From a checkpoint of a small self-supervised image encoder.
Training: muon at rate 0.013, 11500 steps, batches of 512.
Data: trained on microscope photos of single blood and bone marrow cells, 194171 training examples.
Rows from block 4 of a small self-supervised image encoder, named by matrix and row number. Rows with one number within an expert belong to one neuron, the router's apart. Each number is 128 + 32 x the weight over its row's rms, rounded and kept within 0 to 255. All counts start at 0.
After each expert's rows are labels from the 100 images, of 14848, where the router gives the expert most weight on average: "strongest on" is what is common among them. Only what is clearly more common there than usual is listed. The data: microscope photos of single blood and bone marrow cells. In brackets: how many of the 100, against the usual share in percent.
# router: router (model.blocks.4.mlp.router.weight, 16x256, trained with AdamW), inputs 0-85
# gate: expert gate (model.blocks.4.mlp.gate, 16x64x256), inputs 0-85
# up: expert up (model.blocks.4.mlp.up, 16x64x256), inputs 0-85
# down: expert down (model.blocks.4.mlp.down, 16x256x64, transposed), outputs 0-85

# expert 13
router.13 [136 118 133 162 106  76 123  96 157  89 127 105 139 141 107 133 169 187 159 177 166 157 143 159 150  46  86 108 118 113  62 131 181 102 136 105 145 133 137 174 104  88 115 106 124 171 126  89 136 127  78  84 111 140  95 122  76 159  59 103 175 149 140 136 145 120  57 141 155 166  57 141 128  88 108 104 109 144 121  94 154 133  79 161 123 144]
gate.0 [ 94  52  98  93 126 113 118 105  84 162 114 123 182 147 100 146 139 129 180 157  97 135  71 150 132 183 104   5  72 158 160  90 128 238  85  85 142  72 135 109 140 108 150 142 137  95 115 159 114 150  78 146  95  87 116 189 161  86 190 156 144 141 110 131 134 124 149 136 130 158 128 121  88 115 156 110  94 162 152 128 152 100 168 130 123 165]
up.0 [166 154 158 179 169 119 164 143 137  62 174 159  97  87 153 139 131 114  79 145  96 132 174 119 130 158 117 182 144 146 200 127 159  68 126 156 125 185 101 141  79 174 136 109 102 149 112  91 128 152 198 127 143 134 118  59 112 173 218  77 152 124 145 155 105 106 108 136 143 141 136 101 144 183 137 120 150 126 121 149 129 103  95 156 132  90]
down.0 [110 117  86  95 104  46 152 155 128 134 163  74 144 117 140 216 159 161  84 136 145 111 111 134 112 180  99 116 129 129  61 185 107 155 154 154 125 149 102 123 157 132 122  66 104 143 126  94 108 163 153 154 120 198  85 105 239 105 130  61 104  98 134 136 133  82  87  83 126 134  83 139 148 129 124 127 134 135  95 105 107 124 109 167 152 122]
gate.1 [155 100 166  93 116  53 128 156  81 146 155 113 147 153 106 150 122 137 120 178 154  80 176 138 129 129 177 148 125 102 128  90 140 116  57  99 164 145  91 175 125 185 164 100  83 135 178 150 155 137 102  77 145 116 122 138 202 169 249 134 144 103 168 100 116 114  81 147 115 138 134 160  71  79 115  88  88 121 121 118 166 148 112  67 145 147]
up.1 [171 144 208 100  31 206 119 117 169 105 145 104 138  95 170 138 109 108 101  76 123 111 183 103 127  84 119 135 130 109  88 237  85 165 104 165 135 145  77 149 104  76 151 132 124 134 104  68 164 155 144 193  87 100 134 181  60 114  50 151 188 103 121 137 124  66 150 145 156 118 138 100 106  98 104 108 112 137 112 162 171 167 101 104 116 153]
down.1 [110  78 102 153 163 152  75 157 156 163 114 143 157 132 133  85 131 122 137 151 136 126  74 155 144  87 156 143 128 135 164 127 120 127 163 126 144 111 127 143 112 186 131 122 136 131 131 119 115 119 133 113 152 143 181  75  93 147   0 145 175 102 143 134 125 150 147 165 137 111 105 141 128 134 161 187  91 158 123 104 157 119 124 157 128 113]
strongest on: cell type: artefact (33 vs 9.8); cell type: blast (27 vs 6.1)

# expert 3
router.3 [171 130 122 158 142 122 149 185 175 102 129 116  94  87 203 142 130 172 153 163 157 166 121 111  86 106 197 161 115 131 133 149 157 125 197  94 111 195 124 152 115 128 156 157 140 102 110 179 105 113 146 151  83 140  78 115 174 129 202 189 163 126 108 179 134 167 136  68 140 108 147  80  87  92 149 185  87 116 158 128 116 140 129 115 126 141]
gate.0 [128  95 114 167  97 135 202 107 186 137 152 142 128 125 154 144  87  97 133 137 200 127 154 117  97 143 143 144 127 194 118 124 108  99 125 129 144  79 133 144 117 157 147 103 152 133 116  87 159 145 121 124  97 118 143 134 224 151  76 121 107 173 145 142 131 174 134 170 141 145  65 129 162 156 128 105  97 163 146  55  89  90 111 153 132 102]
up.0 [129  86  84  74 153 138 135 144 150  95  80 109  99 187  73 160  68  93 103 119 172 146 148  79 131 110 168 123  78 127 137 118 125 122 112 184 111  79 155 111  82 121 107 122 158  91  75 126 117 105 219 128 116 140  65 100 171 148 138 146 133 136  92 104 124 116 112 145 134  92  96 123 136 166 143  77 104 135 170 132 118 125 151 167 147  88]
down.0 [161 152 104 101 121  90 154 117 115 172 120  88 116 114  62 146 108 119 142 111  80 151 149 140 123 146 145 124 118  95 122 111 137 131  74 106 112 122 148 167 160 145 147 154  99 112 196 123 126 120 195 108 127 150 208  56 135 111  51 116 139 153 121  95 147  92 139  88 118 200 175 148 123 168 116 233 113 148  68 180 116 116 130 119 109 138]
gate.1 [170 162 167  76 202 120 122 165  58  94 188 132 102  61 126 188 114 137 136 138 132 114 164 120 103 131  97 108  91  69 140  83  86 110  98 182 156 150 112 109 128  92 115 102 103 197 171 170 147 157 219 166 107 148 128 127 101 144 158 162 163 155 127 124 127  82  80  93  46 119  55 144 148  90 110  88 140 133 117 181 126 118 189  81 125  95]
up.1 [168 119 147 109 160  62 121 128  66  77 152 137 151 102 116 171  98 109 149 131 173 138 161 131 156 133 118 127 144  76 135 144 103 120 165 188 141 123 135 106 127 148 138  77  79 167 220 166 177 129 204 164 100 128  68 124 100 154 143 162 182 154 105 152 106  84 163 140 121 173  91 148 120  51 131  89 172 138 118 159 113 102 153 102 135  76]
down.1 [ 91 106 111 110 121 140  96  97 149 108 167 197 124 144  89 163 106 107 150 146 121 174  88 143  98 122 194 145  67 114 134  78 102 145  35  89 135 100 160 196 154  97  90  61 185 125 176  67  94 131 126 118 104 149 159  93 153 122 114 146 111 128 196 113 177  84 109 107 117 101  75 136 200 158 157 146 160 100 105  68 155 101 156 112 149 142]
strongest on: cell type: lymphocyte (34 vs 15.2)

# expert 5
router.5 [117 143 124 137  91 151 126 113 118 125 116 137 100  70 137  58 103 150 139 138  87 114 135  98 133 128 117 148 134  82 123 180 176  94 122  89 154 164 129 211 188 189 150 159 160 122 146 160 102 171 162 126 111 133 145 144 147 142 232 163  48 117 148 165 102 129 128  52 100 141 104  64 137 134  89 132 107 106 170 147 111 136 163 107 131  54]
gate.0 [130 105 113 101 119 120 165 146  76 145  94 110 156 141 103 125 132 175 119 165  98  99  92 153 139 115  98 138 102 139 130 159 112 125 184  47 202  51 130 172 142 171 144 176 157 154 119 139  87 135 199 154 153  77 156  37 106  94  90  58 118 122  70  86  88 143  67 139  99 123 191 128 105 132  71 180 123 136  95 128 100 147 144 160 150 167]
up.0 [154 138 133  77 150 146 153 163  75 153 135 125 155 109 190 154 173 174 125 152 134 155 112 141 152 123 103 131 116 171 146 127 104 155 177  80 169 153 109 176 115 123 127 148 136 151 125  98  70 160  94 143 151 108 151 131 114 137 109  89 143 137  71 154  81 157  95  92  53 123 192 108 107 185  56 182 118 140 111 108 131 127 180 114 161 156]
down.0 [ 90  84 133 134 126 167 172  95 143 119 159 169 126 136 118 107 144 115  98 137 115 115  95 116 147 120 188 102 146 149 117  76 146  88 164 152  88 150  89 146 135  92 128 111 142 182  97  82 174  70  99  77 182 101 119 192 131 159 132 149 158 126 102  72 157 132 157 109 161 100  76 127  91  66 208  22 116  91 140 140 107 122  96 131 136 154]
gate.1 [145 119 114 116 117 123 132 106  98 136 105 104 124  75  63 161 144 148 103 153 119  76 137 129 157 114 112  83  41  80 153 165 153  98  78  80 104 123 132 162 142 136  81 155 124 130 166 128 164 169 146 210  98 144  94  66  96 150 133 102 134 141 184 151 121 120  88 146 140 175  89 136  92 118 139 115 100 117 161 131 138 104  53 142 153 178]
up.1 [105 189 131 117  93 124 117 122 143 142 120 120 145 173 188 124 163 113 112  84 118 166  97 137 166 130  99 111 200 161  76  93 130 144 164 136 118 122 103 136 160 137 149 149 120 138 106 124  99 118  99  49 149 120 173 202 137 109 149  84 147 141  93 144 116 121 190 102 124 121 138 148 162 124 134 101  97 173 127 174 140 152 142 119  86  88]
down.1 [133 125 140 112 152 144 119 180 114  91 119 147 174 104 108  67 132 117 138  99  92  79 133 112 168  54 119 115 161 134 128 123  93 113 137 133 139 122 112 150 120 157 120 165 144 102 112 191  87 150 133 112 126 161 132 154  98  96 164 142 139 157 147 163 134  98 147 107 140 130 114  85 105 120 142  94 127 150  96  94 104 163 132 105 189 154]
strongest on: smear: peripheral blood (100 vs 16.2)

# expert 10
router.10 [123 178 144 109 164 160  98 132 131 124  87  88 127 112  70 149 104 122 120 124  95 135 192 126 124 177 134  93 205 120 148 188  96  77  59 168 124 115 122 181 135 183 151 131  75 138  96 187 136 215 129 148 111  81 149 134 174 150 232 119 142 124 170 167 147 121 165 131 128 168 104 115 113 129 111  72 107 126 137 100 128  94  94 131 124 159]
gate.0 [129 135 149 122 118 164 139 111  81 134 101 109 101 169 102 114 130 125 107 116 105  74 141 127  23 237 111  71  99 133 126 111 130 104 179 134 107 107 135 106 109 154 145 157 139 133 100 127 172 128 162 102 123 113 148  96 175 108 119 127 110 146 102 154  81 153  46 143  88  88 106  72  90 159  89 136  96 160 124 144 117  89 169 128 127 172]
up.0 [134 113 122 110 101 113 116 135 190 119 165 155 183  99 140 143 109 139 141 121 145 168 112 125 236  50 156 183 140 136 116 135 130 172  85 107 166 134 113 155 145  81  96 102 137 121 154 117  94 131 107 150 125 132  89 136  84 162 134 126 122 105 161 106 169 101 188  92 170 172 130 194 160 108 154 100 162 104 115 113 150 164  88 137 138  90]
down.0 [ 85 146  87 163 165 156  49 147 178 162  99 138 138 149 136 175 130  99 132 133 189 148 110 140 104 154 166 179 159 129  75 110 117 139 151 122  64 131  93 121 142 113 231 152 100 141 110 143  89 110  93 129 165 167 168 123  92 164 120 100 152  90 177  59 122 133  77  87 104 132  92  82 114 129 138 144 116  93 142 140 138 132 156 122 114  98]
gate.1 [143 126 108 158 177  66 118 115 215 119 113  51 171 172  97 107 128 122 162 153 154 136 123 105  99 102  93 146 159 117 106 101 167  94 149 159 123 127 137 182 116 132 100 166 191  79 121 121 139 143  94 176 124 115 134 147 106 144 163 155 115 145  98 111  84 137 127 137 117 187 152 175  99 122 121 125 141 148 124 107 123  88 126 140  95 124]
up.1 [154 140  94 139 166 109  67  93 200 110 139 113 143 159  89 126 155 100 146 106 145 125  91 124  87  97 105 137 169 142 111 119 142  98 137 197  70 153 135 138 126 106 116 113 165 113  95 155 111 131 162 169 155  98 186  98 108 157 174 171 112 132 109 134  65 138 165 142 123 127 165 135 130 182 134  98 174 135 143 133 138  82 102 125 108  96]
down.1 [ 80 118 131  91 104 150 123 149 134 157  78 131 141 103 181  99  84  94 127 115 112 137 120 117 151 173 120 174  63 131 142 105 124 140 134 144 106 134 128 126 158 107 112 136 193 132 103  89 135 104 111 135 131 115 153 168  97 136  75 106 152 144 157 154  88 117 140  79 100 102 127 109 147 164 126 127 106 100 147 119 119 205 147 117 177 178]
strongest on: cell type: lymphocyte (40 vs 15.2)

# expert 0
router.0 [136 122 140  93 157 148  67  87 147 128  99 122  83  88 118 134 117 127 175 128 161 157 117 115  67 187  83 164 157  89 190 155 124  72 165 101  96 104 131 125 186 166 145 114 136 117  96 201  96 111 186 194  79 108 130 191 200 137 177  97 124 128 102 121 142  90 135 124 125  88 118 123 110 162 148 147  92 121 109 108 138 119  93 137 114  89]
gate.0 [173 169 109 149 197  95  95  97 103  92  80 145 112 117 133 130 138 133 134 110 159 139 159  89  74 169 152  86 104 198 141 171 119 128 203  87 119 168  67 147 116 114 100 121 123  92 151 179 121 111 110  78 106 179 133 107 151 115 152 100 110 107 134 131 103 125  99 144 143  59 148 116 155 138 115 100 106 103 168 156 129 134 125 114 139 152]
up.0 [171 175 101 107 234  90 134 123  99  99  62 137 110 157 123 157 145 135 129 122 178 157 172 137  90 155 138  90  89 166 148 181 122 135 167 111 142 169  94 150 105 123 107 122 123  91 154 172 125 129  87  96  81 178 128  97 124 122 135 114 146 140 158 132 127 114 112 144 109  53 168 141 153 175 105  87  92 114 129 143  92 128 129 129 154 161]
down.0 [145  48 170 141 191 187 144 205 169  88 125 143 108 140 147  84 161 158  85 109 162 109 108 144  52 150 136 172 162  96 140 101 111 114 166 115 141  92 103 102 151 130 133 126 107 152 198 109 149 151  90  64 146 165 114  90 165 120 164 137 112 148 117 134 102 107  70 155 130 143 174 143 149 105 155 124 117 143 115 145  81 100 129  83 151 113]
gate.1 [137 114 132 140 162 116 116 119  95 121 131 103 110  96 129 139  97  91 158 172 164 101 122 135  76 190 116 154  96 113 134 127 168 132 149 141  87 124 159 202 134 143 152 161 125 146 131 108 128 131 134 134  61 111 119 135 172 153  73 103 145 128 139 129 134 132 111 127 100 132 173 136 126  99  76 167  88 169 126 110 101 165 124  90 144 150]
up.1 [101 105 103 152 218 102 107 131  87 136 184 104 100  84 134 138  64  94 121 142 147 109 138 149 106 148 125 101 189 102 146 176 152 126 172 192 176 114 130 209 159 102 174 125 135 128  99 144 131 134 188 110 107 106 103 110 178 131 210 110 120 133  98 117 168 104 152 124 101 147 101 154 123  95 123 189 113 131 116 134  94 127 124 123 152  87]
down.1 [130 124 118 120 148 125 123  99 121 143 118 127 106 140 141 115 103 101 177  70  94 122 116 106 154 135 135 142  71 108  70 139 111 168 115 155 106 137 125 115 161  47 152 113 149 150 134 112  82 145  61  86 140 142 152 147 119  98 119 171 112  63 171 118 139 131 169 146  78 152  73 153 152 154 171 221 161 128 150  93 115 120 131  84 129 134]
strongest on: smear: peripheral blood (59 vs 16.2); cell type: platelet (36 vs 1.1)

# expert 12
router.12 [ 93 167 142 101  88 178 143 132 134 144 131 121 117 120 164  98 130 119  61 126  72 162  69 147  89 160  73 102 142 105 156 117  94  89  89 127 118  88  94 124 114 163 122 110 107 117 166  88 121 118 138 154 123  92 117 148 143 167 194  78  53 120 174 134 129 127 168  98  32 118 208  86 109 118 122 177 137 122 154 141  93 122 146  82  81 102]
gate.0 [108 158  94 128  80 102 115 170  87 157 148 153 109 202  83 142 139 117 198 132  65 133 114 189 137 128 120 163 114 164 145 112 146 136 169 155 120 115 100 123 142 156  68 153  80 147 120 132 178 102  62 108 120 101 118 166 145 112 123 159 178 115 157 140  57 150  58 171 144 129 149  96  73 166 128 142 159 147 188 172 147 188 166 126 158 191]
up.0 [121 150 111 120 140 125 116 192  84 149 143 110  96 203 135 142 145 110 154 127  99 121 113 187 123 142  93 125 145 180 134  93 150 123 121 195 140 152 130 139 144 148  74 116 120 107 121 159 196 120 106 133 138  86 102  95 119 112 167 140 187 147 151 117  36 184  99 163 100 134  76  83 100 139 145 130 168 143 137 182 110 135 177 166 152 215]
down.0 [135  88 110 102  90 121 176 137 169  93 117  78 105 163  93 136  95 155  80 112 113 118 154 168 117 116 122 133 104 153 128 171 146 114 124 109  87 108 128 123 174  66 125 136 110  48  93 122 106 130 144 112  61 119 190 126 126 106  68  95 130 213 105 133 116 101  88 135 131 143  66 117 157 128 114  98  93 130  67 103 156 176 117 137 123 192]
gate.1 [120 140 161 128 106 110 116 144 131 132 172  57 136  73 106  78 106 123 101 142  95 125  79 141 115  85 121 109 113  75 129 128 136 103 103 100 146 139 101 128 150 116 163 142 203 132 194 154 173 127 171 110 127 139  78 189  67 163  90 108 120 146 131 136 179 170 123  92 104 151 155 127  93 151 134 154 148 174 197 140  96 132  98  97 153 154]
up.1 [149  96 103 118 142 142 139 110 141 114  77 186 118 163 145 166 141 134 172 107 154 106 173 123 139 178 119 155 156 186 133 123 112 164 149 165  98 129 152 108 103 120  88 121  61 127  72 102  72 125  85 156 123 127 157  83 186 109 151 144 127 103 108 114  75  89 139 165 150  89 115 121 135 106 125  97 111  85  52 136 165 124 140 153 113  91]
down.1 [124 135 126 106 103  94  94 166 123 138 140 103 112 116 161 108 164 105 235 142 132  95 113 114  91 120 100 119 101 158 114 109 112 119  97  44 161 127 146 131 137 138 148 147 137 193 126 121 127 136 131 123 171 156  65 187 110 144  79 128 144 138 103 162 136 142 153 139 127 124 144 124  65 109 110 106 102 133 144 110 154 137 149 195 151 175]
strongest on: smear: peripheral blood (95 vs 16.2)

# expert 9
router.9 [156 145 110 113  77 184 101 166 170  81 115 118  87  99 168 102 144 125 120 109 123 155  57 132  80 131 170 156  50  97 183 112 140 125 151 112 128 186 166 131 153 117 130 139  58 156 140 179 105 127 139 113 129 152 132 113 144 165 241 167  44 117 110 130 122 114 148 116 133 115  94 127 138 136 103 131 169 135 189 148 147  90 129 106 113 109]
gate.0 [148 102 166  97 140 146 104  94 132 110 134 152 146  93 140  84 123 143  87 147 215 104 109 126 123 173 125 118 160  95 125 114 135 131 129 159 155 137 147 134 159 171 127 139  96 140 187  92 114 172 101 127  97 200 122 141 134 145 145 124 117 140 142  87 120 139 146 126 148 146 120 105 147 136  85  84 155 114 111 121 170 119 111 165 111  59]
up.0 [153 100 163 105 152 144 103 104 141 113 130 154 122  89 126  85 127 138  90 133 219 108 120 122 127 154 148 118 134 105 129 129 132 120 131 159 182 140 153 136 155 163 102 125  99 136 192 101 112 167  84 120  95 216 113 128 142 157 132 117 108 140 107  89 137 143 140 132 159 167  91 107 117 132  81  75 134 106 114 114 173 118  88 161 111  63]
down.0 [ 94  96 119 116 113 133 153 148  78 155 150 125 110 173 129 144 156 128 120 130 115 181 139  89 123 150 137 110 143 127 108 118 158 164 104 161 128 113 144 186  87 146 136 100 179 160 164 130 133 117  72 127 138  43 123 112 154 174  55 154  83 186 118 162  54 137 157 158 152 151 123 140 165  97 118 171 124 136 161 147 125 125 117 142 110 125]
gate.1 [ 85 180 147 160 150 178 195 118  73  92 131  88 123 133 137 132 123 106 137 149 154  87 115  95 137 166 106 138 117  77 125 129  82 125 166  86 111  83 155 118 131 159  90 127 150 153  28  70 100  87 103 156  91 152 111 106 210 128  68 151 154 133 139 121 134 148 125 150 133 135 137 149 128 130  87 127  86  90 149 107  89 108 171 121 154 151]
up.1 [ 72 173 142 156 137 195 195 130  79  85 103 105 135 135 157 119 127 115 134 159 159  89  99  89 123 180 115 128 114 102 123 140  88 140 144  90 109  66 155 135 138 152 101 123 139 155  21  78  92  99  95 157  91 156 107 117 189 129  74 156 156 127 133 122 124 162 127 150 124 126 140 166 112 148  97 131  92 114 144 106 102  90 170 116 160 174]
down.1 [123 148 150 113 144 115 130 106  85 109 160 165  77  91 109 155  95 173 157  97 103 230  73 171 149 150 175 110 125 164 181 132  91 132  94 152 188 163 112 145  83  95 173 140 175 132 197 140 131 128 171 125 111 114 111 113  62 144  83 114 140 127 153 125 136 159 128 100 139 117 127 156 161 167 129 118 164 135  94 193 101  91 166 129 157  52]
strongest on: smear: peripheral blood (100 vs 16.2)

# expert 6
router.6 [119 118 134 135  83  83 126 174  98 149 197 145 117 133 107 105 133  85  58  60  78 120  54 131  85 108 104  97 133 108 104 118 175  91 109 152 158  85  82 135 114  94 141 113 183 105 153 154 187 100 146 108 177 157 164 114  96 133 135 135  83  97  98 127 131 135 118 128 127 110  98  74 140 155  99 116 202 112 182 148 141 103 146  85 115 138]
gate.0 [129 129 133  96 165 174 128 129 129 114 215 156 104 159 119 104  87 156 103 158 171  79 175  83 120  81 125 173 166 104 158 127 101 102 163 119 130 113 109 106 131 149  63 148 113  80 172 139 148 164 159 148 108 127  81 171 145 160 112  94 134  70 108 118 155 142 152 135 100 131 110 105 125 153 110 131 173 149  75 108  71  98 130  80 149 120]
up.0 [120 142 153 100  93 103 107  87 191  99 170 122  98 152 167  74 127 164 111 110 161 147 130 152 112 122 129 131  76 119 161 158 122 142 150 140 151 147 120 142 111 146 145 148  78 119 124 112 185 123 159 122 131 113 130 202  95 139  91  85 113 118 136  92 111 108 241 121 145 180 138 121 113 139 140 119 153 145 151 178  98 140  63 139 119 118]
down.0 [114 154 141 144 142 101 212 164 125  90 234 150 112 112 136 186 116 106  98 132 117 161  93 125 111  90 120 176 177 103 158  77 121 118 176 124 150 148 112 153 134  81  86 112 118  86 155 188 153 134 136 179  54 134  37 127 146 101 130 106 138 124  97 137 114  81 183 144 158 156 138 109 142 157 125  83  92 140 129 159 128 126 126 117 125 139]
gate.1 [130 129 145  89 108 131 152 114 175 186 147  77 129 109  75 143  93 136 123  99 160 111 172 177  99 130 110 122 142 142  68 121  97 155  41 102 160  84 135  91 103  86 120 148 151  53 107 177 185 174  95 119 105  84  90  91 115 131 194 123 117 136  90 101  97 126 134  73 121 146 101 129 181 139 136 111  76 144 112 112 122 175 123 100 149 134]
up.1 [ 99 153 171  92 150 160 161 145 146 167 187 122 136 146 150 117  92 163 105 117 174 117 158 181 119 139  96 138 120 100  87 162 130 166  66 135 169 146 147  82 116 141 109 153 131  61 100 140 220 135  89 122 110  88  86 155 120 160  75 113 149 161 101  92  76 109 136 130 186 107 150 146 162 136 105 164 136 120  76 139  79 185 112  97 185 144]
down.1 [ 86 133 139 116 147  99 141 184 171 107 106 183 137 136 127 147 147 151 140 112 112  83  78 130  94 110 115 134 155 128 149  63 129 116 134  81  63 104 164 123 133 142 150 137 107 176  80  43  79 143  98 108 169 114 206  43 107 110 106 116 130 151  92 154 140 101 151 112 131 137 134 116 117 131 146 171 176 117 134 133 154  98 141 119 160 100]
strongest on: cell type: segmented neutrophil (44 vs 20)